Weights of a small audio frame classifier.
Training: normuon at rate 0.008, held-out accuracy 100%.
Data: trained on synthesized solo parts of chorales (CocoChorales), 22.3 epochs.
Rows from block 3, named by matrix and row number. Rows with one number belong to one attention dimension. Each number is 200 + 30 x the weight over the matrix's rms, rounded and kept within 0 to 999. All counts start at 0.
# v: attention value (model.blocks.3.attn.v.weight, 160x160), inputs 0-159
# proj: attention output (model.blocks.3.attn.proj.weight, 160x160, transposed), outputs 0-159
v.2,242,249,249,173,218,229,189,160,209,192,245,204,227,213,209,215,198,188,256,201,204,223,270,191,195,192,186,187,212,165,221,215,196,249,204,160,175,202,205,168,204,212,207,175,206,227,204,194,230,192,231,210,205,180,123,205,162,198,175,242,185,206,156,205,210,180,160,191,225,217,193,183,218,211,202,200,195,139,283,204,183,147,174,220,187,193,181,211,239,222,251,199,186,236,215,197,293,208,225,298,189,235,223,164,180,202,220,209,244,200,218,160,208,221,146,226,219,149,216,183,163,159,191,174,217,147,199,213,184,205,197,208,260,230,217,214,195,207,230,173,188,193,194,157,198,211,206,211,190,207,212,212,199,200,191,192,259,234,220,168
proj.2,161,199,225,200,252,212,195,214,192,277,204,243,223,213,250,184,212,184,240,178,257,265,181,261,230,183,164,209,191,167,173,203,230,185,174,224,205,222,197,247,183,214,167,193,172,215,196,204,235,211,220,151,183,180,228,203,251,216,124,219,199,251,224,207,184,189,194,200,222,220,255,231,155,257,153,131,184,239,213,222,221,212,271,209,153,201,218,210,223,202,186,197,225,225,175,219,210,233,124,112,208,256,170,263,228,228,207,182,190,227,163,187,181,203,220,221,233,274,201,246,195,235,195,198,204,215,194,174,245,183,216,193,189,220,214,117,215,143,222,206,241,174,165,253,262,211,205,218,238,207,230,222,213,180,222,170,170,176,237,179
v.3,219,225,233,195,208,235,212,196,187,245,202,181,179,181,241,186,188,179,116,223,237,250,239,137,208,173,258,228,248,200,208,192,218,190,224,214,214,221,197,143,245,219,163,230,195,214,230,165,243,254,227,216,129,138,184,245,179,215,173,244,152,166,171,233,157,150,156,227,210,206,176,155,281,202,132,174,210,263,175,201,227,147,150,165,193,231,168,232,263,143,156,175,197,230,243,204,186,195,180,125,190,151,195,196,183,201,244,220,216,168,155,232,202,183,175,177,186,189,215,223,224,241,164,222,232,186,171,195,203,224,202,204,215,248,168,197,146,149,199,202,216,196,247,167,223,164,198,188,154,221,220,138,208,246,174,261,149,217,167,204
proj.3,201,180,161,218,151,173,243,197,228,158,212,191,171,159,135,227,164,225,197,196,199,151,233,179,184,196,180,163,189,219,177,210,257,232,170,198,251,173,240,197,228,156,201,230,233,171,211,198,252,175,186,210,262,187,117,185,159,103,203,190,157,243,228,177,170,186,236,212,170,229,179,252,193,163,199,268,143,178,165,201,196,202,179,211,213,174,180,174,265,178,220,247,174,226,212,217,214,169,227,208,159,235,183,173,286,202,275,192,208,211,275,180,185,216,202,231,164,188,190,217,183,181,204,210,234,231,224,182,191,202,184,234,188,173,230,236,211,271,239,162,186,152,152,218,199,243,250,174,206,231,189,245,145,241,165,178,205,208,223,245
v.4,228,215,167,209,204,174,259,211,193,185,180,216,164,213,196,217,216,217,205,217,200,229,178,199,232,206,196,182,187,154,201,162,167,204,188,212,165,156,194,291,174,195,205,157,207,194,213,198,152,274,193,242,153,193,221,191,196,211,179,196,169,178,210,216,244,199,221,168,159,214,196,188,178,197,229,212,191,224,189,209,187,224,175,257,231,221,177,173,208,212,217,217,189,221,213,206,195,170,237,224,227,146,210,224,232,199,213,200,212,167,199,224,222,231,180,221,157,189,237,225,183,228,222,210,177,205,217,218,198,168,234,217,129,198,232,159,258,212,233,230,241,229,255,219,169,148,199,205,189,156,186,194,216,161,209,201,183,135,210,174
proj.4,175,190,212,210,203,221,164,262,174,202,227,183,224,192,186,232,203,212,151,196,192,250,193,191,225,237,226,199,171,237,238,181,206,193,188,160,245,199,250,149,223,200,205,222,215,221,171,154,218,155,212,192,203,244,227,204,260,193,200,195,154,205,167,190,192,213,197,241,185,170,219,192,252,200,175,134,228,182,231,180,226,204,221,155,250,186,225,126,224,230,183,144,169,178,159,165,178,236,177,209,208,223,231,141,219,234,191,223,225,181,191,206,205,171,157,210,226,210,197,181,229,237,218,216,171,243,145,187,211,207,239,213,211,209,206,183,179,262,182,248,201,163,207,212,192,216,197,135,157,180,229,224,167,200,197,225,193,198,228,171
v.5,180,201,260,175,207,200,190,166,146,269,171,232,209,212,170,226,211,221,192,188,161,209,198,254,192,175,204,192,198,266,173,181,165,204,193,180,176,174,216,226,267,208,221,233,179,172,218,207,214,191,184,190,239,171,247,194,154,173,200,224,171,236,186,249,211,203,180,229,246,180,168,222,241,207,218,188,209,198,159,231,213,178,185,233,179,202,215,192,216,228,166,166,202,165,209,186,157,174,195,213,191,241,247,219,201,154,225,164,246,205,150,181,229,187,194,186,191,162,201,221,245,215,205,176,231,217,200,165,165,232,256,208,226,228,172,241,190,202,239,164,158,196,222,170,190,222,133,206,208,216,147,189,213,204,216,232,235,177,210,190
proj.5,199,192,184,204,199,188,198,167,236,183,200,227,209,165,228,229,194,187,163,237,168,192,185,179,196,223,162,207,183,202,222,174,250,180,177,212,228,232,185,195,185,230,200,173,228,190,165,141,225,193,188,207,174,196,156,175,190,226,170,175,226,235,208,218,218,172,233,137,159,247,250,195,185,210,192,234,197,219,176,181,214,195,201,229,184,191,181,228,241,219,214,200,188,226,210,225,224,185,189,133,212,145,203,213,170,196,216,258,239,214,183,230,201,162,201,217,192,221,210,234,211,163,189,159,172,148,219,197,238,161,199,209,195,230,207,195,218,189,184,184,180,237,154,229,187,188,248,178,178,174,210,242,225,198,207,158,205,205,189,196
v.6,218,248,226,259,263,266,161,226,210,195,169,247,233,168,212,179,210,221,199,186,220,203,208,141,210,148,218,247,228,210,201,169,219,216,199,212,181,237,241,177,191,217,210,233,167,193,198,196,158,160,196,223,188,198,196,180,190,194,198,264,192,175,156,229,173,184,199,206,172,160,233,211,180,205,181,169,215,205,211,259,232,181,186,216,214,184,224,222,189,222,223,207,225,179,128,205,187,221,216,193,199,240,211,159,206,180,177,227,184,186,206,219,179,180,167,179,206,201,208,188,189,214,160,134,183,169,189,234,174,222,192,254,195,210,244,169,196,232,204,199,184,209,216,251,190,218,137,211,194,153,184,177,279,187,193,216,223,187,133,190
proj.6,170,170,205,151,146,144,251,204,168,140,237,217,180,209,162,233,210,285,141,192,237,220,206,227,202,239,185,234,166,206,192,263,223,222,247,205,209,159,232,232,295,190,185,200,263,175,194,215,246,220,215,223,191,165,196,233,155,250,212,201,226,178,195,237,205,218,217,189,166,193,165,238,177,158,170,140,143,175,241,188,187,175,202,199,223,189,179,189,258,213,197,170,182,163,219,184,192,215,227,246,197,203,190,217,200,212,254,147,217,181,238,180,190,183,189,196,141,160,185,178,224,205,177,186,196,203,188,219,245,195,180,282,187,227,206,241,215,206,155,229,198,221,227,218,163,198,176,197,159,195,227,218,127,210,192,234,203,144,219,170
v.7,163,157,248,177,182,211,223,203,173,226,217,250,184,186,221,184,218,163,181,205,211,211,197,215,215,205,154,214,225,185,155,202,176,146,154,176,228,195,232,189,174,220,198,220,205,191,209,212,184,167,158,174,212,196,192,212,208,205,196,220,175,213,181,189,186,182,220,125,255,201,186,185,207,222,257,173,182,158,208,198,176,183,204,183,196,231,185,229,185,248,181,211,240,216,179,224,245,201,207,174,236,254,233,153,239,201,167,163,179,207,207,210,133,175,169,181,180,163,148,130,182,142,210,207,184,210,213,187,202,194,206,242,174,210,194,204,180,189,191,207,201,137,207,204,209,206,215,234,185,214,242,226,182,196,147,170,191,185,227,160
proj.7,221,195,172,202,185,216,213,201,231,182,222,171,232,277,217,257,191,168,263,176,242,180,219,197,184,166,191,164,238,249,234,188,209,255,229,216,159,215,201,184,199,215,136,218,196,202,266,225,206,153,212,187,227,180,224,183,192,164,139,199,155,185,227,197,207,182,196,225,181,236,164,190,206,213,164,204,160,257,205,206,214,206,173,179,191,235,211,170,243,206,171,234,171,199,221,208,215,156,203,195,171,196,151,159,224,179,209,191,223,161,159,206,180,226,195,187,225,175,231,191,205,269,189,167,231,216,226,142,179,201,133,160,222,202,168,184,199,149,183,177,237,188,169,123,176,185,169,248,197,181,172,162,184,159,181,207,249,212,170,172
v.8,212,250,221,185,200,255,228,207,222,165,233,260,214,231,174,200,217,198,249,232,163,218,262,170,221,206,215,240,157,166,205,193,189,190,175,172,211,218,190,216,200,194,177,228,244,215,193,209,177,204,227,172,204,221,171,155,183,229,140,196,206,224,170,206,231,169,223,179,226,204,252,194,203,201,166,161,224,218,161,213,177,134,202,196,185,223,195,232,177,179,199,165,243,175,220,232,202,218,164,169,233,229,190,222,215,247,189,181,216,189,196,230,142,168,187,208,186,164,236,200,233,216,268,169,159,257,229,166,188,176,235,235,182,183,140,187,235,166,222,190,174,188,273,211,218,234,142,171,164,230,186,216,185,230,194,197,205,245,290,194
proj.8,126,191,180,230,172,189,204,257,184,169,225,208,224,189,229,196,185,177,206,156,230,167,217,252,196,135,206,232,205,214,217,180,241,256,218,284,237,217,255,183,200,207,214,262,247,240,208,146,253,159,154,237,144,240,218,160,232,230,211,226,161,184,222,211,237,196,163,210,169,209,187,200,166,203,170,187,179,148,216,179,185,188,193,179,217,202,194,144,223,207,211,255,195,233,188,208,233,227,215,227,225,174,247,168,278,174,176,173,187,158,158,206,214,172,251,212,232,196,181,222,259,268,139,212,242,194,194,280,199,205,144,200,190,178,204,185,225,225,186,238,245,214,178,196,186,181,176,200,222,211,213,214,187,154,229,224,215,136,241,193
v.9,198,164,233,177,232,181,201,179,210,170,215,177,203,191,217,188,164,260,146,166,203,177,175,191,241,248,245,208,217,203,268,172,222,204,202,165,157,176,210,223,225,202,212,217,210,163,186,221,132,194,180,214,218,152,185,160,192,179,197,271,176,180,180,125,232,174,192,193,169,197,157,153,190,199,251,195,210,144,179,245,227,154,202,251,246,245,159,249,240,246,227,192,187,248,205,211,193,217,208,192,219,254,193,206,187,186,203,207,236,230,202,227,208,188,207,184,227,217,213,189,185,237,191,232,233,211,187,226,164,220,140,237,203,250,173,170,186,195,151,179,194,178,178,195,174,182,151,199,203,216,177,259,188,213,210,229,220,194,170,193
proj.9,236,179,185,238,152,183,218,164,202,227,189,278,207,164,195,238,217,177,253,214,175,193,161,218,188,203,178,206,158,208,225,236,184,207,171,189,244,164,185,209,185,148,196,186,241,214,174,225,194,168,156,195,192,206,209,203,168,261,222,162,235,203,159,241,187,245,188,204,231,197,192,215,203,191,205,192,220,239,192,233,160,249,236,202,200,162,252,242,184,148,215,233,244,185,174,186,223,170,233,219,206,166,254,197,202,209,205,263,188,199,200,190,180,180,201,220,178,195,224,190,186,175,237,177,204,177,225,214,210,180,235,201,167,139,174,200,209,229,199,243,183,279,236,225,178,170,210,218,218,152,247,184,196,231,214,187,253,208,186,150
v.10,175,155,181,233,234,234,214,191,204,264,174,182,224,228,176,155,187,242,212,198,227,160,234,186,217,161,214,170,215,221,207,189,238,216,175,200,207,210,169,230,202,202,212,200,172,257,185,147,209,188,197,182,157,193,212,229,210,168,199,190,221,187,172,195,176,176,199,188,216,156,186,172,191,191,203,219,181,187,213,213,217,236,245,142,185,223,257,180,179,168,211,189,250,190,154,185,216,137,177,187,210,179,138,232,182,198,205,164,198,206,218,213,200,149,179,190,142,221,216,210,172,237,209,169,210,194,145,215,148,180,220,189,194,218,202,215,185,224,212,247,177,236,187,182,183,155,206,235,196,195,241,200,166,161,205,223,180,154,186,205
proj.10,245,175,163,177,242,191,179,146,178,162,188,153,204,235,199,202,205,244,201,139,165,242,225,194,227,212,218,230,275,195,198,212,189,219,183,216,211,191,217,232,240,212,191,168,272,177,196,228,153,209,169,202,218,214,242,181,202,186,183,202,201,238,224,196,221,207,207,248,219,182,240,206,192,211,203,194,202,213,198,210,140,172,154,180,245,234,162,228,207,194,141,191,184,204,280,179,100,273,176,189,149,196,203,208,195,223,164,252,186,166,212,232,228,225,204,253,242,181,165,186,243,234,200,250,200,217,214,230,198,119,224,249,240,199,128,212,147,183,185,199,242,205,164,189,212,260,140,195,186,185,188,191,227,242,223,154,215,251,235,231
v.11,189,240,177,242,183,195,186,229,212,229,164,213,236,208,206,168,193,215,162,176,234,207,214,163,225,203,231,225,224,246,199,196,192,240,253,192,202,197,208,243,243,210,149,170,205,211,199,194,217,152,164,254,197,224,256,250,188,204,194,230,119,176,208,245,197,175,169,185,173,210,201,172,233,248,190,153,207,217,193,201,182,218,198,191,250,195,214,150,237,217,211,199,189,140,204,194,198,281,160,217,202,245,202,201,242,203,185,216,197,210,200,247,182,165,196,175,277,210,186,219,161,212,182,185,189,200,171,210,140,188,184,199,175,215,226,124,227,198,238,143,228,238,176,207,237,256,183,231,199,168,199,161,221,246,287,231,215,173,221,225
proj.11,204,204,205,198,155,178,231,138,210,166,169,214,165,174,205,182,218,229,225,199,201,227,227,215,172,204,189,183,177,212,248,193,235,179,199,198,188,154,190,220,259,181,194,218,180,197,180,266,200,223,179,146,182,175,226,210,159,218,177,241,207,200,189,209,213,179,232,215,217,175,203,270,188,161,258,212,185,157,271,200,209,206,179,186,152,168,186,237,191,230,210,203,199,180,159,231,217,124,218,147,197,216,228,264,192,185,243,211,255,183,235,215,215,183,171,206,150,186,249,220,127,195,194,180,181,180,274,151,208,249,170,148,195,253,216,240,184,239,174,162,166,195,273,192,149,185,184,217,233,204,214,223,186,201,115,242,203,194,156,167
v.12,177,192,138,231,211,169,196,223,214,216,234,241,209,199,173,201,209,188,220,164,223,201,214,209,270,182,229,175,204,220,196,167,236,191,174,214,222,222,210,198,176,158,231,191,205,154,203,209,206,181,205,214,175,250,185,189,201,241,200,145,198,184,218,125,231,218,149,175,240,171,243,227,184,251,149,173,233,260,199,148,217,184,188,199,238,208,149,220,197,163,205,244,181,168,189,209,224,215,173,241,179,168,209,170,143,225,210,177,214,192,197,209,231,173,233,189,226,192,209,199,172,245,235,180,174,164,199,248,185,180,229,173,194,211,219,188,176,194,218,189,235,188,192,185,175,181,194,200,178,218,219,187,167,219,159,194,158,158,199,210
proj.12,196,201,169,207,220,212,219,163,182,208,173,248,153,201,237,178,153,225,224,165,150,160,214,172,181,194,197,190,183,189,211,184,214,178,207,199,152,189,193,210,201,183,170,228,219,194,221,215,197,164,234,171,251,229,232,166,203,171,200,213,205,175,204,235,210,235,190,229,184,233,198,192,252,170,225,205,224,217,218,302,151,221,140,166,189,161,212,228,210,212,182,172,220,212,215,203,182,182,205,197,151,188,245,267,193,232,188,176,183,159,210,154,197,188,180,232,224,170,192,226,225,184,169,168,217,239,204,137,136,166,199,203,173,164,208,222,175,171,218,165,187,194,231,243,202,187,243,218,166,186,176,198,201,197,218,220,210,203,247,211
v.13,238,216,216,205,226,203,203,224,165,190,157,236,201,222,163,163,207,169,215,214,187,209,191,230,158,176,198,214,236,183,188,230,205,183,214,204,159,172,209,190,180,156,215,157,267,164,221,210,185,186,208,183,207,190,185,205,203,167,169,205,178,212,187,214,186,197,178,159,217,161,179,152,142,180,165,192,217,186,187,216,169,213,211,184,159,171,215,174,209,214,229,205,169,176,165,222,185,205,202,243,207,226,222,221,242,209,192,205,206,187,204,184,173,238,162,204,230,222,185,167,129,205,197,186,215,195,185,157,176,255,207,184,208,225,236,172,184,199,187,210,185,204,210,170,225,210,205,203,183,168,221,152,198,179,223,205,214,177,208,232
proj.13,160,231,165,198,189,222,194,215,219,244,243,196,177,157,235,170,238,223,220,209,199,192,206,253,220,199,189,194,222,199,169,172,216,152,190,181,222,276,186,214,209,191,166,209,201,193,190,172,202,256,180,234,178,182,228,191,199,258,237,217,230,229,213,208,214,189,188,243,188,184,236,196,211,275,209,131,160,240,222,192,229,222,198,189,211,187,188,190,208,154,154,201,161,166,215,204,191,184,138,177,168,210,175,259,180,144,184,209,192,232,143,227,180,207,171,190,199,169,228,206,250,192,139,131,218,180,228,218,231,180,182,207,222,240,186,217,222,165,214,178,184,210,207,271,169,184,175,179,179,182,182,215,195,231,217,175,214,251,168,208
v.14,211,267,225,186,189,232,187,172,226,177,213,180,200,213,165,154,227,178,212,186,173,228,198,196,194,201,160,220,208,213,175,187,186,178,179,185,173,211,227,213,140,186,190,245,194,181,208,204,191,196,198,264,224,231,233,222,232,222,259,154,215,190,209,146,232,256,231,181,207,224,217,203,237,166,178,214,198,228,187,211,172,198,183,213,202,153,249,174,223,215,209,211,224,244,162,219,200,197,228,213,192,244,204,244,252,197,172,178,226,220,189,208,210,182,167,146,181,236,228,209,208,223,191,230,183,207,140,183,210,244,162,176,183,183,173,244,191,220,127,209,255,163,189,203,236,187,188,168,217,205,242,222,186,219,234,196,250,223,199,232
proj.14,184,203,218,218,218,201,160,212,175,182,210,217,216,189,218,241,157,181,201,191,204,215,209,166,231,232,203,195,159,123,188,193,202,206,161,228,221,184,217,243,191,211,166,223,183,194,167,183,188,168,160,148,202,186,181,154,189,196,253,232,195,234,172,217,225,186,244,179,190,176,168,278,172,193,183,133,256,132,170,198,248,177,231,198,193,270,212,204,180,231,194,183,179,228,166,207,183,211,166,142,286,178,200,151,173,173,194,192,171,215,207,154,156,189,209,223,185,137,192,225,173,142,195,208,174,236,195,236,221,235,240,234,206,217,240,165,195,241,223,236,183,231,183,203,223,223,239,204,205,207,220,191,190,129,228,194,148,165,261,163
v.15,195,179,170,169,168,217,200,229,175,251,140,242,186,215,245,228,200,169,191,124,259,219,194,215,248,199,200,218,234,239,163,202,208,219,142,188,189,211,176,154,211,210,240,207,206,226,210,204,223,225,205,183,167,194,196,241,179,217,150,169,156,216,154,161,197,181,175,233,160,214,215,178,197,199,178,220,193,217,134,183,210,203,193,250,232,247,203,232,244,209,183,222,175,172,215,225,211,215,271,138,176,191,207,218,216,137,205,237,199,217,224,224,196,220,244,251,176,186,156,199,188,254,189,235,226,199,209,191,229,218,195,126,187,187,178,194,171,183,124,205,179,176,198,214,218,177,217,177,242,211,193,229,236,236,156,197,196,217,183,228
proj.15,175,198,196,202,220,183,198,165,265,130,233,203,230,223,141,283,139,185,222,218,154,188,199,179,161,194,145,194,200,192,154,210,201,236,169,173,206,168,256,231,210,197,183,199,248,233,152,176,172,135,187,267,201,202,179,197,138,165,157,199,164,226,201,274,208,234,181,209,237,205,233,212,258,142,244,168,214,181,210,161,212,172,165,236,226,224,184,187,240,164,215,205,195,198,172,196,200,165,204,181,193,159,190,172,208,173,189,205,251,120,243,188,190,194,170,176,219,216,203,195,140,143,214,206,212,247,187,213,214,226,207,163,161,223,183,193,193,241,242,158,223,186,190,227,165,175,226,194,213,209,228,183,196,199,239,199,200,195,206,223
v.16,218,228,206,221,226,253,190,166,222,220,209,212,231,234,190,183,189,188,216,207,194,196,202,193,142,227,236,229,228,218,212,216,174,237,189,173,190,206,223,212,195,175,206,183,240,198,213,194,222,193,195,201,182,245,161,237,197,194,186,183,217,206,250,240,236,197,215,159,193,203,187,181,209,216,169,227,206,165,173,193,177,203,218,181,222,214,187,152,209,196,229,201,193,217,192,206,148,238,196,218,199,162,194,176,160,175,259,256,210,212,201,205,175,152,163,142,191,193,158,179,241,214,182,169,172,180,210,256,226,174,186,219,179,181,172,183,174,219,197,209,210,198,200,217,190,208,211,209,144,239,190,211,186,230,187,187,210,173,178,185
proj.16,152,191,228,227,194,179,233,135,124,210,191,149,186,167,197,258,175,201,238,133,183,157,164,182,272,172,158,164,168,154,218,197,164,164,240,264,189,202,190,151,245,297,154,194,171,222,231,215,193,143,170,189,213,220,173,192,215,189,220,214,222,147,172,159,173,213,232,214,256,229,216,213,220,216,218,165,197,263,209,217,101,188,216,173,197,167,226,195,238,219,245,178,208,183,195,207,184,191,190,218,170,193,149,193,228,202,153,224,157,203,173,195,208,228,194,202,232,233,224,181,163,207,209,198,187,208,152,205,228,204,190,220,229,163,197,164,245,164,191,247,270,194,233,228,202,248,221,216,220,204,230,168,147,139,202,191,166,219,288,223
v.17,165,185,148,217,190,161,187,213,185,203,182,155,206,254,188,182,178,180,215,162,213,223,179,129,194,191,205,206,238,217,192,176,179,222,231,232,226,207,185,133,209,197,253,161,269,231,199,241,182,236,205,209,201,165,177,218,182,142,212,171,222,201,191,230,166,215,146,167,252,222,223,165,180,186,163,162,220,219,225,220,213,228,227,152,213,157,240,175,188,161,251,210,229,234,215,199,191,216,217,192,201,177,228,216,277,167,205,174,175,174,184,209,187,231,230,203,193,237,224,156,220,202,217,261,217,188,194,194,167,151,226,219,200,179,218,186,196,263,188,197,214,200,147,209,228,191,237,195,180,207,230,150,178,194,161,193,222,134,223,150
proj.17,218,208,159,181,226,198,179,173,135,192,205,280,194,167,220,166,165,262,178,185,209,145,189,216,236,217,237,234,193,233,195,168,232,216,210,201,206,127,239,224,209,184,236,247,216,231,204,209,162,222,183,186,140,138,178,174,201,167,174,240,196,190,207,184,146,125,177,166,211,246,172,191,170,212,194,260,215,193,173,233,210,253,198,246,248,221,209,262,175,180,129,156,164,215,172,186,137,229,220,220,209,168,215,189,121,198,215,248,195,171,158,200,192,226,194,159,210,243,207,215,225,159,200,119,237,258,197,194,184,173,248,150,154,205,171,228,240,259,196,203,210,227,166,238,268,225,221,183,218,206,230,191,266,233,240,144,228,232,156,223
v.18,192,158,207,261,196,252,139,211,178,169,201,190,222,216,214,195,188,239,184,177,188,187,197,240,197,181,192,233,211,230,218,121,211,207,190,188,222,163,158,195,207,189,220,159,156,204,170,215,218,177,181,192,224,169,251,236,203,196,221,195,123,199,199,174,185,201,210,239,205,233,206,161,199,202,190,181,180,196,229,189,161,185,203,211,180,186,197,212,201,184,161,197,245,225,202,183,180,216,170,139,208,154,162,186,223,205,211,249,211,221,211,167,213,247,199,228,188,215,209,206,193,213,200,209,267,199,145,214,217,202,221,170,199,220,212,201,230,200,251,209,184,211,178,224,246,160,181,167,187,218,185,143,204,178,185,212,180,155,217,210
proj.18,257,211,209,226,206,194,272,172,240,205,165,197,208,243,266,184,176,156,211,170,183,152,180,144,153,233,178,226,223,178,196,253,268,222,201,198,193,203,168,223,240,208,216,263,165,176,151,164,216,223,200,168,144,177,170,162,199,234,144,193,223,196,208,202,214,148,223,163,176,206,248,236,210,206,242,264,153,175,206,264,182,183,205,214,311,164,205,174,226,182,124,233,199,222,169,153,164,182,225,194,175,104,162,183,172,139,214,233,220,185,201,230,192,187,173,207,200,188,178,232,208,197,183,182,186,191,159,240,180,133,230,212,197,220,204,158,228,221,196,175,200,249,218,189,199,196,208,164,288,175,186,188,220,199,252,267,243,241,177,210
v.19,199,135,210,187,173,192,160,226,231,198,182,200,195,228,234,264,228,226,259,189,137,174,185,203,183,238,179,205,147,164,187,216,180,238,208,178,173,139,218,190,240,179,187,228,167,124,203,187,178,187,210,220,207,210,244,207,189,200,252,200,218,195,236,210,201,199,214,241,200,188,195,210,210,210,179,237,209,198,200,194,235,226,203,157,234,214,247,180,184,246,211,167,214,204,172,229,200,259,208,213,234,209,181,190,161,198,175,187,167,206,243,198,256,237,194,244,222,197,158,151,170,167,196,222,222,193,208,218,181,191,191,245,141,224,196,219,206,205,174,206,181,177,195,221,257,195,223,241,232,168,199,218,163,196,182,170,177,215,175,234
proj.19,214,206,229,192,193,207,194,213,221,218,181,240,215,155,118,177,186,190,199,258,180,224,198,204,249,151,119,177,172,264,173,213,207,220,191,181,224,235,181,180,115,203,123,182,195,187,198,210,202,190,240,183,197,184,197,191,200,193,143,187,124,221,186,217,208,190,191,234,244,188,196,222,223,231,227,242,207,253,221,220,233,179,222,183,200,216,139,218,160,182,241,288,153,195,219,222,205,209,169,224,190,234,216,225,234,200,217,141,201,215,232,152,208,228,186,227,241,218,206,187,172,237,206,260,197,189,203,239,160,209,195,183,261,171,208,224,188,236,221,229,214,190,188,178,164,188,226,248,230,241,197,205,211,183,264,180,189,225,237,195
v.20,265,217,169,228,190,211,205,192,191,231,198,175,154,233,217,195,206,228,208,274,192,199,197,213,214,230,149,243,186,168,182,247,183,182,211,224,198,213,188,193,225,210,193,235,177,208,192,223,256,177,224,228,220,166,211,222,229,170,243,207,221,184,236,216,225,216,192,195,223,153,169,190,207,165,176,219,195,179,224,264,151,235,237,222,266,198,188,210,248,223,169,237,194,205,153,179,197,152,190,153,236,182,185,193,185,217,197,190,177,172,183,159,214,227,211,160,209,222,170,215,208,200,193,159,183,172,177,216,171,157,200,241,267,247,252,199,166,175,208,185,202,220,218,196,246,201,181,251,183,152,238,209,171,204,180,177,193,140,211,210
proj.20,158,214,171,249,226,213,169,206,186,193,223,156,209,227,230,165,169,236,181,176,193,194,214,166,168,176,216,200,154,175,168,165,204,203,131,137,207,195,235,224,200,208,211,256,173,214,175,154,170,242,190,196,194,173,202,162,213,163,164,185,216,206,215,184,238,187,183,193,233,195,206,213,151,224,164,166,195,176,202,167,198,186,138,191,226,240,181,200,140,212,223,227,216,135,208,215,200,202,176,206,190,233,215,235,258,165,213,181,194,251,182,218,169,198,182,176,177,129,183,193,202,204,222,239,172,191,152,203,193,180,163,199,220,194,206,206,188,209,241,147,171,184,205,195,152,148,240,201,258,226,212,204,211,200,203,176,201,189,203,240
v.21,188,184,149,222,194,153,186,165,251,201,182,213,188,199,210,218,197,227,193,244,174,181,206,149,209,206,202,188,175,196,191,166,203,242,175,190,203,192,160,183,175,187,200,204,196,256,191,200,162,233,205,214,172,207,239,201,186,171,221,171,242,241,242,226,251,223,185,157,214,173,193,190,169,204,198,159,187,225,169,198,150,188,202,152,159,222,212,237,214,236,194,133,236,210,248,253,168,188,245,214,239,137,157,206,206,212,227,224,217,252,192,203,211,164,202,182,214,242,144,194,235,156,168,166,215,216,226,234,190,218,192,160,242,186,189,232,216,214,214,235,209,205,173,230,179,234,188,142,207,240,238,186,162,200,214,205,234,219,230,233
proj.21,205,247,202,154,175,200,249,200,164,200,257,194,191,187,155,189,205,185,176,216,192,173,217,213,218,190,210,212,204,215,222,147,203,176,208,216,178,155,198,196,206,233,183,187,184,237,213,194,141,196,223,181,177,177,229,185,209,188,203,267,155,177,183,246,179,197,150,245,187,204,169,144,220,180,127,230,218,142,204,235,242,230,212,271,244,179,175,150,211,202,209,140,207,213,156,173,171,193,160,189,160,169,181,167,174,204,153,168,153,168,192,186,193,194,171,174,165,236,221,220,191,155,221,248,240,212,202,203,193,202,241,236,168,216,214,226,210,163,181,276,157,221,205,142,189,201,207,209,199,163,191,130,163,179,142,170,223,201,145,179
v.22,222,189,165,177,217,174,193,209,216,229,176,225,217,220,187,208,165,190,177,199,167,171,210,130,195,242,192,223,166,218,180,221,200,197,230,237,198,186,219,199,216,186,186,194,238,214,237,223,183,159,207,144,210,194,221,195,217,239,208,228,183,216,246,177,235,175,220,192,231,132,171,182,233,176,190,211,194,171,225,175,159,244,214,168,180,186,225,242,191,203,214,178,178,158,228,220,210,219,217,208,179,196,206,141,231,221,237,229,182,172,199,246,189,204,191,218,232,219,181,185,166,227,163,212,209,189,183,224,186,223,169,206,201,191,194,192,254,192,170,210,176,123,204,164,185,218,168,198,206,185,201,239,228,189,160,207,186,208,166,182
proj.22,204,220,189,242,226,212,175,253,160,163,215,179,234,163,281,232,204,158,194,179,181,210,222,242,193,183,181,204,218,176,203,210,186,197,193,126,214,238,171,196,199,259,164,262,205,224,162,201,134,167,146,204,193,166,175,181,178,183,210,173,209,200,207,168,139,203,160,231,232,261,173,147,228,228,210,251,186,157,185,148,160,241,210,189,208,182,166,174,229,200,197,206,227,169,149,245,188,177,206,232,184,239,214,163,261,204,246,199,202,226,205,181,230,178,176,185,202,198,196,203,255,226,208,251,176,187,213,171,169,127,183,180,191,168,229,199,107,237,219,202,238,156,236,267,216,208,157,190,225,157,187,202,192,243,142,160,216,193,202,237
v.23,188,164,175,209,164,171,196,231,167,185,228,134,223,236,169,199,186,150,154,196,246,220,207,194,222,220,197,213,209,218,247,213,176,211,172,187,204,192,236,260,188,219,167,164,208,223,216,208,189,211,232,207,228,161,199,257,230,196,245,208,204,194,203,192,203,225,207,194,207,223,215,193,216,195,157,164,215,201,186,257,261,198,186,175,220,139,221,227,190,146,230,217,153,212,162,212,180,198,216,252,196,192,194,157,209,169,236,200,194,218,205,227,167,192,174,212,181,173,240,214,189,227,151,175,202,203,157,180,181,177,235,231,193,219,205,166,225,153,166,160,216,164,144,196,183,241,191,192,277,218,196,188,227,197,218,178,205,214,148,215
proj.23,196,210,189,233,184,195,199,233,185,146,145,237,213,181,229,201,215,214,171,209,192,195,204,192,215,211,236,216,224,145,199,188,247,216,198,168,210,183,230,167,216,178,223,246,214,189,243,235,199,177,250,180,190,183,160,206,159,177,230,176,201,153,174,160,237,199,215,209,186,209,202,211,220,211,243,187,181,213,217,149,214,193,177,192,203,149,205,139,246,248,227,196,191,179,193,207,200,176,177,208,199,236,158,181,203,123,160,218,271,204,228,146,203,209,226,208,172,135,162,194,141,222,214,173,154,238,236,172,219,196,163,198,262,169,188,271,200,220,242,163,191,176,185,241,247,290,187,188,166,218,202,215,202,189,166,233,166,184,221,170